From a checkpoint of a small sound classifier.
Training: muon at rate 0.027, 8800 steps, held-out accuracy 100%.
Rows from block 8 of a small sound classifier, named by matrix and row number. Rows with one number belong to one neuron. Each number is 128 + 24 x the weight over its row's rms, rounded and kept within 0 to 255. All counts start at 0. Numbers have three digits each.
After each neuron's rows are labels from the 100 clips, of 14848, where the neuron reaches its highest value: "strongest on" is what is common among them. Only what is clearly more common there than usual is listed. The data: synthesized solo parts of chorales (CocoChorales). In brackets: how many of the 100, against the usual share in percent.
# fc1: MLP up (model.blocks.8.mlp.fc1.weight, 640x160), inputs 0-79
# fc2: MLP down (model.blocks.8.mlp.fc2.weight, 160x640, transposed), outputs 0-79

fc1.175:106136113152151120146157114157087126118133126107141134098122163113155157101141089153108113148165135156083103108142139087107115131132174080099128153130140129126105162139115098149116118088144150123149106193103109101124129127109155125185136161
fc2.175:147096117164084113151120133111153103077136080124123103166163163147130116112089163157082117108130142100094123119120112172123136132108104131104096116107105164114157141132091121137116089142102092119129138113077140111155151101104114120130116128
strongest on: viola (100 vs 8.5); note G4 (46 vs 7.3); note D4 (37 vs 12.5); note F#4 (29 vs 8.4)

fc1.626:106156148113114140138134147123158152183121135126145139160136160115175121130141120130128155132139181144164124144163165063174113169190117111139138140110143128145104088130104151103153092140143119139093137105101118130114140110103145100208112149
fc2.626:143100131159110100127165123144085142135136131085117124115109161117163103146181153136132109127164107123132121161095106111117187114126106139135104137136119095124148124126094117127141127119154107075127123086115114123108126178133129165111115137
strongest on: double bass (100 vs 1.8); note A3 (37 vs 8.7); note G#3 (35 vs 8.1)

fc1.492:168156120127153155066134140100097138117106120095146160160129149151157160109126120116095176105163127120157125137126162102149115136143139108112165137139169113105161138161146172146147066182165132102073118151135127143159130085128142084106113133
fc2.492:161117112164114138114168137079134138133078138101137147132154082129104144144138107147130117124179167135181129153129123154145150122135154128132121143161140155143127111118110128160122162156131111143125108139126121119106113142110161108146098131
strongest on: trombone (100 vs 7.5); note D#4 (31 vs 11.4); note F#4 (29 vs 8.4)

fc1.0:100104150116103181073126087142110125130099162123091142087127121116111141143137154134118130118151107156117080141126139127160122085104150091105091140155126131121132131118126149149126189180127126111097079167186125158159124147149151114128159140
fc2.0:132133133119108122128188126137086152110106154172127134098124153103107099109144136167103127132125121157116085169126160152152160102124073131120133121173105124108146155177124149121128192122131143177090111063140153124121116147098130108146172127
strongest on: trombone (100 vs 7.5); note D4 (32 vs 12.5); note D#4 (31 vs 11.4); note F#4 (28 vs 8.4)

fc1.37:125118136099135112087168145151130150142129145124131133126161139134153139101126120204125188096147139158088126136088136143106162124152114153117117132168107143120127086149099153166126116134150116126089104093113154114144146118140139107175163112
fc2.37:101144170122154090148131117103115118094140130128138107142124158124146128101157111162132101091103134130145140093107107091112128124127182123142105123132160133144100113116088163151154180126132103119124136112159118144142136153138101124104112119
strongest on: violin (51 vs 13.8); trumpet (49 vs 8.2)

fc1.30:110129182115151156117145141162137120139144175119126132150109173121128173143183153122096170126137162118091111139153140094145116169149115160108132194151098155117098142149111162164186147137135101113133115139146135145098143141122092134142164071
fc2.30:097143167121126140150144104120151137138117140160090148097125164101174158127127143133123159119154123125131135158139150150144092189131121166142109188109099107135110148165134164139180177096144130107123126096145162147144141121095134119127188105
strongest on: clarinet (100 vs 9.1)

fc1.523:135150127156132080113118135170142151098106151107122113151138140139126108132177094138140147115114121131106120169137132081128089122197104160109137129107123147133154100131108140147107114161117100116140107131151141111073136172095144129165159156
fc2.523:110139165167151120147146127131164148136151118122091123080133168188097131152076132141132128137110182131144149138113157132146144141139122111143113167126186127157103098113142096082124117156127100125106155129111115130151138114085110113114152131
strongest on: viola (61 vs 8.5); flute (38 vs 8.9)

fc1.454:152153147124167131079116124121129143136126164092130113115145137171142134153146158103094154147146147114162143101127116144103132163205137131115132147119143140135165075166171132132142115104131101128127081094141135164074146147141129107160141116
fc2.454:150153151120177146107131127151062135112116135121128084142153111176114140177140160072111123140102144112167115056138126128085113154185128117142123116068156144109167107130157111110126117135137085124137104106132127152119105152080116099140162145
strongest on: clarinet (100 vs 9.1); note F4 (33 vs 9.3); note A4 (28 vs 8.3); note G#4 (26 vs 9)

fc1.460:102133134131131120145136143088143160126129175118157124110116127188154114131172113179077131128125132134111111145120111107113102117173151115147122153088154145144153096128128146144138134136113128133139129128073166161130120138136141129148142154
fc2.460:160114174159118109151121138087119089134094111124104105132102118098178113141145116136125127154116106074157137171149125113123163129139140147105130131177141108147117131193109119137125117126152111137141121124175102100143121127139119128113167126
strongest on: trombone (73 vs 7.5); note F#4 (31 vs 8.4); note G4 (29 vs 7.3); note F4 (29 vs 9.3)

fc1.634:118132149110156134123149103131190189161167111102095148092164101113149086133172142159096137124127122114152131126127095084116116127154143142102123097138179138139143148129111172132134174121133143117120097127166144123139123123116123083128139134
fc2.634:133102149181092169109163173156080116155084111129150108130136136134183115143163140134153115139109132140094145128136144136138133083112091116171134130139118150120109101148100140081120091143125132119118184142083147157109169147135163155118120097
strongest on: trombone (100 vs 7.5); note D4 (40 vs 12.5); note D#4 (36 vs 11.4)

fc1.518:101125153176153138089124132113176105151112149145136135109120129151117136152164126133141159135162133159109145074150139142125111165167078119141111154066164160104143122136117136104149095129153112078128107172086105137087140127092146134156118141
fc2.518:128117153174144110115168128098128116129138121117124155116169111125133125151135136142163139076161129125108139116124073133165094146180079109128139161130145097161144159153130128111126079105075100100125129186149093143092145099129125119140092101
strongest on: trombone (100 vs 7.5); note D#4 (32 vs 11.4)

fc1.418:158144108156165145060126121126167119172168125104172095157164164159123153094133123152095151145135111100135189106140068120124096175165109115088119112108096140124116128127177116134163115166110137123111121129153103112080127134138115116146134163
fc2.418:145130152124153125072130141120143094133138097129167110141163091151079117089124112113111123120098118119140155078102069101109133169145126124126102117116103155071134148126131083115130103113137121130096120087150114141109141105154140176109118154
strongest on: double bass (100 vs 1.8); note C4 (46 vs 10.7); note A#3 (37 vs 10.1)

fc1.542:102162122140129125106103136082119136092154196161158154151156141128116120123157121173129119128146116141112139154106113110123167101192158155161114112145147116111130154135156118152123108118169128141148079104107098146130126127157147101104087142
fc2.542:105136142088138118138168126088140149095119125132087138162106145113125104141137127174115129155119143144129144153097140121148148134212126134134157131131133154145131139136153121085123148137156118176136078101149136189147127131163145072091091156
strongest on: clarinet (100 vs 9.1); note F5 (29 vs 8.3)

fc1.591:133130137159139119105103139144147126143108133132127150134155173108113141093132115171109124095129164160141119122110157133178150096136155091117166087125163100134100129148137161144127150169097105144151091144119131140101159137080136113160106140
fc2.591:095123110173152123149125133143072158165155101076108091125123120137118115160159145104136145156120168086092153135113104092143143164135111141145102142117122128130179147155077175145147126104168104144125160119151136171109140088132115144145140107
strongest on: viola (99 vs 8.5); note D4 (38 vs 12.5)

fc1.243:138121132127136162117162150155120122138178157125147150126137112116153118148124140155107162153137119147162094152134111127125117123202133139163157160122123141122119097161139120206161100126095148153119109135147137149139157143144153154137111094
fc2.243:139129154118140156103171145166114111128141128150107156130141129132135117152112129135084158154122112147172092131115121124154124138163102125185144169097090139103128093137099075157150106118105148152119123127133130125141147148145183162109126090
strongest on: violin (100 vs 13.8); note G#4 (31 vs 9); note A#4 (30 vs 10.5)

fc1.436:101146170144157153107137147108134112113121130133126113153148127112171117117153126121173123106151088131141109146154108089124105146201129147117124163118129150096112081123137128095103157161143156133135102145111126124146113102158134105150096192
fc2.436:128096133159158115103132123130102142135080125179073136114167142124093119173153150159165126093096128113146154129115127150134123120112112124120148118118137104147101095183115155158154064177138101134102169187126153127110147138092126165125114141
strongest on: double bass (100 vs 1.8); note G#3 (42 vs 8.1); note C4 (38 vs 10.7)

fc1.519:149132130199187096129096171150154123124155122114109133148165145136102126152140093134108142110140118150155120127132094121156105137113167126127168142076118167159092119160119107158156109120130139110158075132117130132100152128105156142182150096
fc2.519:157090163124108126138123127114130155152121123091152132107158125156104100147116096142113102094114140112132131144094112174108124131126127133155135152153111138166157122167130128121156124099153113135142108113104132132176154087138178143172155151
strongest on: viola (100 vs 8.5); note G4 (33 vs 7.3); note G#4 (29 vs 9)

fc1.392:147134141148092152119130148108133144129127115173150074120107178105128156123144133151130146132116101105113133121103145117162113185139138134106144147105110140153134113154106125160175130117123129145128135111133118113111133112108153112148158181
fc2.392:127139120145186047132132112180108129173095120101145152114180135142152105086129120121160096099133128109130160127127112115107156126172101111106191159139105112150130109121138153101110126162115104171116162130109130107121122111135102133139100163
strongest on: cello (100 vs 9.9); note A#3 (42 vs 10.1); note G#3 (41 vs 8.1); note A3 (39 vs 8.7)

fc1.310:148103192117142119121144124125117169136135172120125137151144129132151133168114134104191134117172148162135091132103089131144111164150131127135133153156150110128135174108149150149112133158149123104130181140104093147119143144121174084120128126
fc2.310:101096130126101164089152145119141108142095115173111158129094088135107076149153142170134154141135137092129118093151110169081160119156118140180111115108137122125179090175094109091145079139124149149134183122124137112139146102143134134123122098
strongest on: cello (66 vs 9.9); note G3 (27 vs 6.4); note F#3 (26 vs 4.9); oboe (25 vs 7.4)

fc1.579:136118110110150144115133149126162107174137147124180096122112156136115101131179148155155135167099085154134132117123126121131130098128108155098145115113105108155111123124133097142097177119148118117134113143106130153069080139135178118155081141
fc2.579:150146159166151087125113143100123126133154129161141096161159097078120105144116132129155097091148085095103132168145128160146134166145110093135145116158099079118133153111128167125135143115132134120113092103126115138087146127105096125170159166
strongest on: double bass (87 vs 1.8); note A3 (38 vs 8.7); note G3 (33 vs 6.4)

fc1.149:126129114139107152072144126139112142153169117101130132106108129167140141142144095154109126144143122150155118107136121120125155160151117119105168111119147130135095125196131110113086088141143142121135122129160141125088178127133181121149160129
fc2.149:103137121136127110103117100119110148132159088118113137147114138109143120090114132150147148147144105124131116135155124145127160131150151086056171140126132105146148135167127142139093109121134159162102131159167149123127140120109175140121134113
strongest on: clarinet (99 vs 9.1); note D#4 (51 vs 11.4); note C#4 (29 vs 12.2); note G#4 (25 vs 9)

fc1.409:116151114169106121115157139100150137128150156098160133113139167153148160090160163085112155123132151134109116103128117114088101097177134171126115117129093144162112117085137141144122094070120111122141086133110134115131157159130147122164130173
fc2.409:105133130153134153119135182123160107124140100156148118108170144136121120113063134079102152134143146102161102120104140107123097121144114122109103116088074124144144169134089150140109089099154078094153121127139143135156157116099129100147123140
strongest on: viola (78 vs 8.5); note G4 (36 vs 7.3); note D4 (30 vs 12.5); note F#4 (28 vs 8.4)

fc1.425:155139137131151151093140085149159094186134129131130121109102146132133131131149110160089138134132073152146124176153138121147149146157125082101124153129085170120137165143111172149137111156146127087141125117175162142132151142157144140134145154
fc2.425:113132118115150159135151141130122122155141159096142097117120116103162107132119133097114109090119107114125142176140124105170130160123083115072159144114132097130152153145146113130153120134174163110130174158157149160150151147161161149094127131
strongest on: trombone (78 vs 7.5); note D#4 (34 vs 11.4); note F#4 (27 vs 8.4)

fc1.414:163145137159134110137136154094181161088166160101132116120118188148148198139115136189113142086155131106132154127159077142162149166154128129112131123132102147100120092124120085113138072128142155083128139129117099116121127130081144110166086175
fc2.414:148167177144158149139113156128129125092130100111128127148168110124150162127176144161101130094105158092120099133130155116096168170116102127129122139128144130173134073172129117103163120089129076128112125116120141133126156094138163118112131108
strongest on: double bass (100 vs 1.8); note A#3 (39 vs 10.1); note G#3 (36 vs 8.1)

fc1.442:120139129123140136099161095071143088146128171056138114169104181103118137130142100110149145113123102128149142128111167131146161105135121105159124112111165093143088114145192158133164082125138123128141096151113165138083178140124128103120110122
fc2.442:119106085138122142113100155090100109131093118147115147170133160089137120090114127159091122111121088119150151169122123114137148098117101122131139118114139111132140138146108117103098109176114199162172103157141167148141165123124154146111119143
strongest on: clarinet (84 vs 9.1); note G#4 (33 vs 9)

fc1.299:124133118127114102096152122107138084166161171107115126113105160127176153144139139128155132139142138127122150105131144120120149106163161087091115074106138140155120156143135145126129118138104160125104105172122122148069143162154142116113164109
fc2.299:134130069138154116081091103106142092108155110145123140101093084125128143126130108122131147142085100076192127116147070100125110124166136110128107089102099146158083145113120123127129141107126136150153129112096128135143135158109123085094129114
strongest on: double bass (100 vs 1.8); note C#4 (46 vs 12.2); note A#3 (41 vs 10.1)

fc1.9:112161116123173095068136155130179133101121102114177124169139144126151139102181132127126116106095096089126094145087114087118151101159162135127099133125139071150122143131138141152131140124114086130121094162133112129145165124130146092132117139
fc2.9:118149094126139114152098166174132159127128091115163116153107119082148119082096087133091096120114124135106130112092140150156147134152154175141136121116137143113108096159129150085095145141101103151143151146117121190175109108103170089134104152
strongest on: trombone (53 vs 7.5); oboe (26 vs 7.4)

fc1.551:128170139098121163054137099096118122165178172125135159140085161152151116115151112144151150103126110145152138088096122128148141098118146094148122083118147101140112132129106140131142104151120160124134116146063148128103157102159125122142147148
fc2.551:110100159084111123062132113114126146143175151156081143126096145123133125118153119165119113084138111104080155107103164146136135146087130119123078134084122115105160145100096127123100096133126142123141140133101152116136109126118130146116111102
strongest on: violin (100 vs 13.8); note C#5 (53 vs 9.8); note B4 (35 vs 9.4); note A#4 (32 vs 10.5)

fc1.374:140120090134154172120141128162154140090123156101130118131140163154127126099134131120077175144136140117135161153145138144095146148148154115194123152096169137113116149149127154162159077119117128172126099152133129157141163167117153086181134126
fc2.374:088102140104142099141138131112091134134112164099134115106170114113068078135134119125135152126130153112135121130100099144132115121160154136109074123098100109129130125143147135149100091108148108133133140116153087153133114092106139121088155148
strongest on: cello (61 vs 9.9); trumpet (38 vs 8.2)

fc1.438:127140151142133111111134152136160121169164135150101166125149152166147134181155115157149138131157128136125118112156169140078082123175145160107112161126159166137121114191114181088133102118149136139133140105106119130132131131120165084150136149
fc2.438:152135131174079101112171114146076112119119145108108149126112150107118138142168138142123159148141137151154100063130124162161134132105154099131160151145131146135151138168115163086073140111146153143132125135143119114134073153132137102145132124
strongest on: clarinet (91 vs 9.1); note D#4 (66 vs 11.4); note C#4 (44 vs 12.2)

fc1.585:119102178169142141153127142100168109126114120120141104124117141103178127105167106139141200134151173170128166162156148113109121128149154131131114115094137139111084119091108170155128099115161114147128128166130108128109139153130138092184146106
fc2.585:126163127153139119174167121159105146098128138134157114144141162100166129156094110171096143138146105160122111115120106091156159136117132135141125118146119094164129119128131131132102129099110112109195103135133150113135119106117143148099163148
strongest on: viola (92 vs 8.5); note G4 (44 vs 7.3); note D4 (43 vs 12.5); note A4 (26 vs 8.3)