{
  "model": "sound classifier",
  "train_examples": 39062,
  "norm": "rmsnorm",
  "norm_position": "pre",
  "fused_qkv": true,
  "muon_scale": "original",
  "learning_rate": 0.027,
  "orthogonalizer": "polar_express",
  "adamw_lr_other_params": 0.0019,
  "max_steps": 8800
}
Rows from block 11 of a small sound classifier, named by matrix and row number. Rows with one number belong to one neuron. Each number is 128 + 24 x the weight over its row's rms, rounded and kept within 0 to 255. All counts start at 0.
After each neuron's rows are labels from the 100 clips, of 14848, where the neuron reaches its highest value: "responds to" is what is common among them. Only what is clearly more common there than usual is listed. The data: synthesized solo parts of chorales (CocoChorales). In brackets: how many of the 100, against the usual share in percent.
# fc1: MLP up (model.blocks.11.mlp.fc1.weight, 640x160), inputs 80-159
# fc2: MLP down (model.blocks.11.mlp.fc2.weight, 160x640, transposed), outputs 80-159

fc1.387 [164 114 143 155 123 167 154  80 138 102 120 129  97 102 136 155 129 154 153  71 139 117 138 114 127 146  95  97 157 156 140 128 174 158  89 132 149 158 175 136  93 160  61 132 180 115 121 160 133 151 139 124 125 127 183 112 137 108 154 112 118 109 140 158 151 127 124 141  52 133 135 127 108 120 151 107  70 114 168 123]
fc2.387 [129 122 137 158 110 126 148 113 148 136 134 124 150 126 128 117 148 127 130 157  68 147 174 125 139  88 123 135 126 135 120 123 129 114 127 160 140 160 143  68  86 135  92 145 132 146 148 130 120 159 131 167 157  99 167 129 114  87 141 126 104 138 171 111 119 161 142  58 116 125 113 158 119 167 126 144 122 130 120 185]
responds to: cello (98 vs 9.9); note G#3 (32 vs 8.1); note F#3 (25 vs 4.9)

fc1.520 [157 107 155 103 141 169 134  88 121 120 131 122 149 139 132 123 141 131 149 141  84  98 140 147 116 119 121 123 136 115 127 119 111 139 120 123 132 130 144 176 119 135 129 121 149 157  93 140 152 141 146 143 130 178 116 117 107 123 155 185 151  99 143  84 172 116 158 103 143  43 182 124 157 158 149 142 112 159 115 114]
fc2.520 [127 132 149 145 102 145 123 143 138 145 130 165 125 113 158 148 135 134 108 140 101 111 119 127 118 164 125 118 146 136 121 154 151 171 121  93 125 138 114 111  78 160 109 130 137 143 180 174 126 107 113 144 172 126 122 141 132  85  93 149 148 114 121 129  92 157 100 129  87 122  92 147  98 111 124 136 152 145 116 133]
responds to: trumpet (91 vs 8.2)

fc1.447 [139 136 123 145 135 143 117 122 130 118 115  98 184  78 174 141 113 173 126 117 158  85 140 125 155 116 128 134 156 117 138 128 130  76 153 117 122 180 148 123 140 147 144  99 122 147 120 140 134 141 117 111  96 121 150 139 114 164 134 109 162 138 149 150 165 126  98 100 103 102 173 111 147 131 136 110 143 130 109 144]
fc2.447 [ 82 121 117 149  87 154  81 124 108 115 154 118 155 142 142 139 119 115 132 150 145 122 177 151 162 140 168 113 123  69 119 148 159 130 138 160 103 155 181 179 148 106 116 161  75 118 143 136 120 135 110 151  65  90 128 132 113 129 115 130 103 119 130 128 132 151  92  84 139 136 134 122 130 145 132 112 133 156 106 172]
responds to: clarinet (100 vs 9.1); note D#4 (70 vs 11.4); note F4 (31 vs 9.3)

fc1.63 [157 109 145 113 143 130  93 170 118 104 159 166 156 115 139 117  92 143 116  86 111  38 129 118  95 166 140 126 149 180 131 149 158  94 135 162 141 125 148 131 120 103 141 109  99 147 139 145 132 111 155 128 161 118 130 128 100 108 147 120 117 104 138 139 119 113 141 135 106  90 114 176 134 114 137 138 135 114 145  76]
fc2.63 [116 138 144 154 115 171 112 105 133 121 101 121 120  84 126 110 141 136 129 123 128 150 140 131 138 141 122 128 124 153 132 114 186 123 167 100 147  86 125 122 140 143 121 101 107 105 147 134 107 141 108 152 151 105 143 194 104 139 135 127 156 158  96 114  94 171  98 112 137 128 117 153 111 142 121 122 124 146 149  98]
responds to: double bass (100 vs 1.8); note C4 (56 vs 10.7); note G#3 (38 vs 8.1)

fc1.578 [142 136 144 131 182 149 118  92 128 125 155 163 105 100 139 120 130 143 145 162 125 148  86 143 119 122 147 152 152 105 136  95 157 156 102 123 150 132  89 106 179 121 158 120 131 126 136 150 170 138 173  99 122 119 151 123  87 106 119 148 105 149 160 185 159 159 130 110 125 110 153  97 117 128 137 145 115 140 115 139]
fc2.578 [145 147 148 147 139 108 123 124 141 105 121 149 141 118 144 133 122 120 117 120 153  88  90 140 125 135 134 127  99 109 119  56 153 104 129 106 134 113 135  91 137 161 126 123 125 125 112 137 163 161 154  84 157 146 112 121 139 120 124  87 121 122 107 144 145 139 124  97  93 131 130 121  96 115 136 154 168 174 109 135]
responds to: trumpet (100 vs 8.2)

fc1.187 [143 129 102 119 167 157 109 103 144 155 149 133 116 111 161 126 128  97 145 142 125 113 124 149 106 147 156 139 124 103 163 150 165 121 126 122 117 152 155 150 129 142 179 123 141 159 158 118 116 103 171 119 104 123 156 119 120 147 110 113 112 148 155 155  96 112 160 141  91 129 139 119 163 156 149 135 120 112 157 105]
fc2.187 [130 143 140 162 152 145 124 111  45 136 162 148 131 134 153 120 166 154 195 116 146 106 136 119 100 126 160  64 105 129 162 118 124  99 131 150 133 110 142 101 124 140  97 124  84  91 162  93 123 181 165 160 129 130 139 113 118 140 153 131 121 135 138 142 142 133 152 130 147 139 127  88 105 113 129 137 114  97 155 111]
responds to: double bass (97 vs 1.8); note C4 (42 vs 10.7); note G#3 (38 vs 8.1)

fc1.161 [129 142 130 140 117 160 124 146 145  74 170 140 183 126 141 140 141 115 151  86 161 122 145 146 167 131 112 149 178 115  97 137 138 144 155 154 104 188 170  94 137 157 140 113 140 128 135 152 130 112 148 116 128 135 143 140  87 111 141 122 136 140 193 123 151 126 139 113 132  98 120 124 150 127 160 161 114 133 115 134]
fc2.161 [139 122 157 132 147 149 144 122 129 141 119 111 164 155 106 120 150 113  98 130 197 130 164 144 141 136 168 144 164 149  63 153 130  90 166 180 102 159 177  90 154 163 127 126 118 115 150 194 158 134 166 103 123 164 121 131  97 156 162 156 154 114 141 129 127 132 145 127 130 136 158 130 108 109 138 131 118 148 123 176]
responds to: cello (100 vs 9.9)

fc1.5 [144 149 117 137 157 145 130 137 170  90 147 154 104 137 123 145  78 124 157 143 101 133  87 128 126 135 176 162 120 136 117 143 152 122 130 128 127 148 159 127 129  95 105 121 153 118 141 143 129 143 146 128 177 108 117 127 143  75 117 131 171 135 150 112 142 181 104 116 142 118 176 115 140 133 133 129 133 143 154 105]
fc2.5 [117 167 113 135 148 139 115  93 148 102 158 113 153 147 103 123 115 133 155 141  94 134  85 129 121 113 180 151  81 148 156 143 144 165 151 104 106 111 176 128  82 110 114 126 117 112 112 109 108 133 116 123 135 121  88 109 136 118 134 109 146 138 107 119 145 156 109 148 121 109 159 158 125 139  78 145 178 149 147 128]
responds to: trumpet (99 vs 8.2); note F#5 (28 vs 7.4)

fc1.171 [131 172 128 108 134 165 112  88 102 130  72 158 117 135 133 175 122 143 133 129 111 145 128 163 134 110 170 155 120 150 130 128 131 128  83 161 173 123 106 130 142 179 139 148 187 152 104 119 126 116 147 152 116 126 125 131 138  90 155 126 107 118 123 123 141 130 138  93 131 108 167 108 111 138 160 111 120 156 121 108]
fc2.171 [121 134 159 134 116 172 144 102 148 145 106  94 128 123 142 126  80 122  88  97 128 120  90 103 185 144 142 147 129 140 152 117 141 122  99 114 111 120 146 145 112 116  81 169 167  92 131 112 150 126 121 103 114 158 122  97 173 167 165 136 169 135 158 138 134 172 161 159 116 141 141 138  95 111 123 158 116 168  77 114]
responds to: trumpet (66 vs 8.2)

fc1.174 [166 163 146 103 174 158 177 121 150 131 147 154 118 106 167 118 112 138 123 162 133 148 169 171  93 135 108 122  97  93 121 130 118 118 137 150 123 106 121 177 133 130 115  86 116 155 138 160 123 157 162 159 153 114 149 171 121 124 119 118 148 159 221 155 130 137 157 127 104 149 133 139 115 151 131  85 133  96 105 109]
fc2.174 [154 150 134 150 119 139 166 110 112 166 114  92 125 109 165 123 157 157 139 109 156 147 164 141 117 187 153 139 117 151 141 112 162 118 156 131 148 145 142 168 139 135 120 110 153 127 124 159 122 186 156 125 129 128 149 162 143 147 153 141 162 138 141 144 141 125 147  83 108 124 111 149 133 163 119 137  92 133 145 160]
responds to: cello (91 vs 9.9)

fc1.113 [127 119 132 108 154 106 112 122 119 131 162 177 139 122 166 134  66 130 110 103 160 101 123 144 146 114 112 177 136 114 125 100 162  93 151 100 140 136 159 143 111  70 154  94 160 104 173 137 194 118 158 100 133 153 157 165 111 131 131  99 107 140 148 157 117 122 107 150 125 126 109  95 117 123 170 121 102 121 179 109]
fc2.113 [120 155 112  95 152 156 136 101 136 141 131  95 139 119 107  89 104  94  92 142 149  97  98 113 100 106 129 154 185 167 142 130 135  90 157 103 127 108 161 162 103 138 104 109 111 120 178  99 118 150 126 117 124 155 129 164 124 109 102  92 118  94 124 136 113 180 128  88 141 140 109 175 111  96 133 134  98 140 123 116]
responds to: double bass (75 vs 1.8); saxophone (25 vs 1.6)

fc1.22 [130 118 120 187 168 165 115 155 115 110 158 136 140 154 126 151 148 127 118 108 140 104 137 131 107 117 161 133  90 110 151 127 138 147 154  85 154 114 124  85 107 155 135 109 100 127 100 150 141 128 133 100 156  91 138 108 131  99 112 135  98 123 128 141 148 142 162  90 111  79 148  96 147 135 154 109  90  94 106 126]
fc2.22 [136 152 109 128  81 140 139 156 184 112 123 167 103  81 127  94 126 135 110 129 126 123  88 142 165 168 147 116 152 151 113 160 173 121 129 136 104 105 189 120 129 141 146 156 172  86 140 100 134 137 160 134 103 147 121 159 115 149 140  94 111 133 142 146 150 129 113 121 111 182 149 138 126 129 172  66 118 142 126 122]
responds to: clarinet (95 vs 9.1)

fc1.276 [126 143 104 121 113 149  94 116 153 133 194 173 122 126 144 101 147 139  95 110 106 125 126  88 112 118 139 158  99 107 136 147 175  90 164 112 143 105 197 133 123 139 112  54 150 106 102 138 122 101 145 138 158  96 166 132 141 142 142 123 110 152 172 119 109 145 117 110 129 167  73 133 150 121 128 163 140 110 122  93]
fc2.276 [114 158 130 158 121 133 149 151 133 122 151 100 152 166 131 166 174 137 113  95 137 122 127 158  97 125 127 126 119 147 121 154 152 106 141 153 105 148  75 146 146 167 131 118  78  86 155 137  91 174 157 125 134 143 125 145  68 138 134 130 134 128 112 100 179 191 150 156 161 137 118 169 141 145 139 129  92 117 120 130]
responds to: double bass (93 vs 1.8); note A#3 (47 vs 10.1); note G#3 (42 vs 8.1)

fc1.589 [149 105 104 152 157 166 152  98 146 145 181 119 121 137 128 107 123 116 149 125 115 166 147 108 117 127 147 109 105 106 127 131 134 130 101 115 140 136 188 100 122 148 140 101 160 118 120 126 135 131 130  95 142 114 139 157 160 114 122 137 148 137 128 139 104 111  94 151 132 146 141 129 105  89 150 113  82 132 101 149]
fc2.589 [147 135 102  95  95 114 143 129 136  91 131 150 139 149 137 139 135 202 118 144 119 152 152 161 117 100 109 140 133  98 122  75 102 151 109 116 141 148 119 149 127 135 136 165 122 102 150 147 136 145 103 117 120  95 166 158 137 131 143 113 141 135 160  88 119 112 135 150 114 111 147 100 118 147 115 119 218 104 147 133]
responds to: cello (84 vs 9.9); note C#4 (29 vs 12.2)

fc1.88 [169 114 149 137 126 150 136 130 140 101 162 132 135 134 142 154  77 120 161 103 135 165 122 165  96 101 169 131 155 171 129  86 156 117 126 130 125 143 144 146 125 135 127 113 155 148 124 146 124 105 168 142 113 108 111  63 128 115 145 163 125 111 122 186 107 128 109  79 119 104 129 136  97 124 140 142  99 110 145  90]
fc2.88 [146 167 156 109  93  89 143 141 136 145 125 151 139 146 110 154 134 134 137 140 126 147 161 108 110 125 202 164 117 162 142 108 112  89 128  71 136 123 136  97 124 156 114 177 128 101 130 117 101 126 114  90 138 124 104  98 127 147 143 128 114 106 136 150 125 156 137 133 151 108 163 149 103 139 156 143 108 128 132 168]
responds to: trumpet (100 vs 8.2)

fc1.555 [150 147 143 181 151 142 154  93 183 128 174 153 157 123 114 150 117 100 150 136 147 138 123 111 157 120 145 162 137 118 113 138 118 122 117 158 156 122 164  93 125 116 109 155 159 124 126 147 120 146 165 139 159 113 116 134 142 109 109 107 151 137 141 122 145 154 122 109 136  98 137 134  80 169 124 111 139 137 143 132]
fc2.555 [135 119 170 140 144 115 116 113 133  70 152  95 144 153 117 154 144 100 150 108 121 130 118 119 135 126 170 157 131 111 163 113 147 134 133 118 136 127 179 118 131 111 123 150 110 120 126 124 130 122 150 132 138 141  79 134 135 184 153  82 123  92  90 110 178 162 147 133 134 130 167 137 112 149 118 113 150 162 141 135]
responds to: trumpet (82 vs 8.2)

fc1.309 [ 95 166 134 155 129 166 133 157 124 100 132 126 146 129 137 170 127 124 127 132 118 132 141 160 143 100 137 132 154 141 142 153 153 149 136  98 106 163 159 123  91 183 137 134 133 126  89 175 120 145 145 153 164 141 183  86 124 147 107 111 134 122 170 122 141 108 162 111 128 130 123 152 180 125 125 171 153 129 114 116]
fc2.309 [148 144  83 136 167 154 140 113 122 156  70 104 122 158 145 134 116  58 109 114 105 106 139 113 102 139 155 122 154 158 153 166 142  62 146 164 115 116 150 104 124 157 153 140 143 110 113 176 142 144 141 133 159 127 150  99 104 155 119 113 135 134 151 127 154 143 165  84 107  91 148 109 133 106 138 132 133 139 133 113]
responds to: cello (60 vs 9.9)

fc1.623 [135 139 108 191 169 157 125  90 110 123 137 162 145 105 140 108 114 134 114  73 102 157 135 133 118 101 101 122 112 141 158 109 129 135 131 111 115 100 152 135 133 116 111 120 139  97 132 128 148 133 156 147 145 117 178 133 138 109 111 126 118 140 159 167  94 164 128 175  73 126 154 138  84 142 157 183  98 128 158 152]
fc2.623 [131 131 114 155 136 130  91  94 146 117  83 114 138 148 132 112  79 116 122 160 102 136 164 128 106 116 121 134 110 142 162 138 138 116 189 127 120 154 141 115 134 136 138 154 139 119  93 140 128 139 111 128 165  69 121 110 128 146 124 133 129 155 203  90  96 120 113  85 152 128 127  91 113 131 128 111 159 166 145 134]
responds to: double bass (95 vs 1.8); note B3 (30 vs 9.7); note G#3 (28 vs 8.1)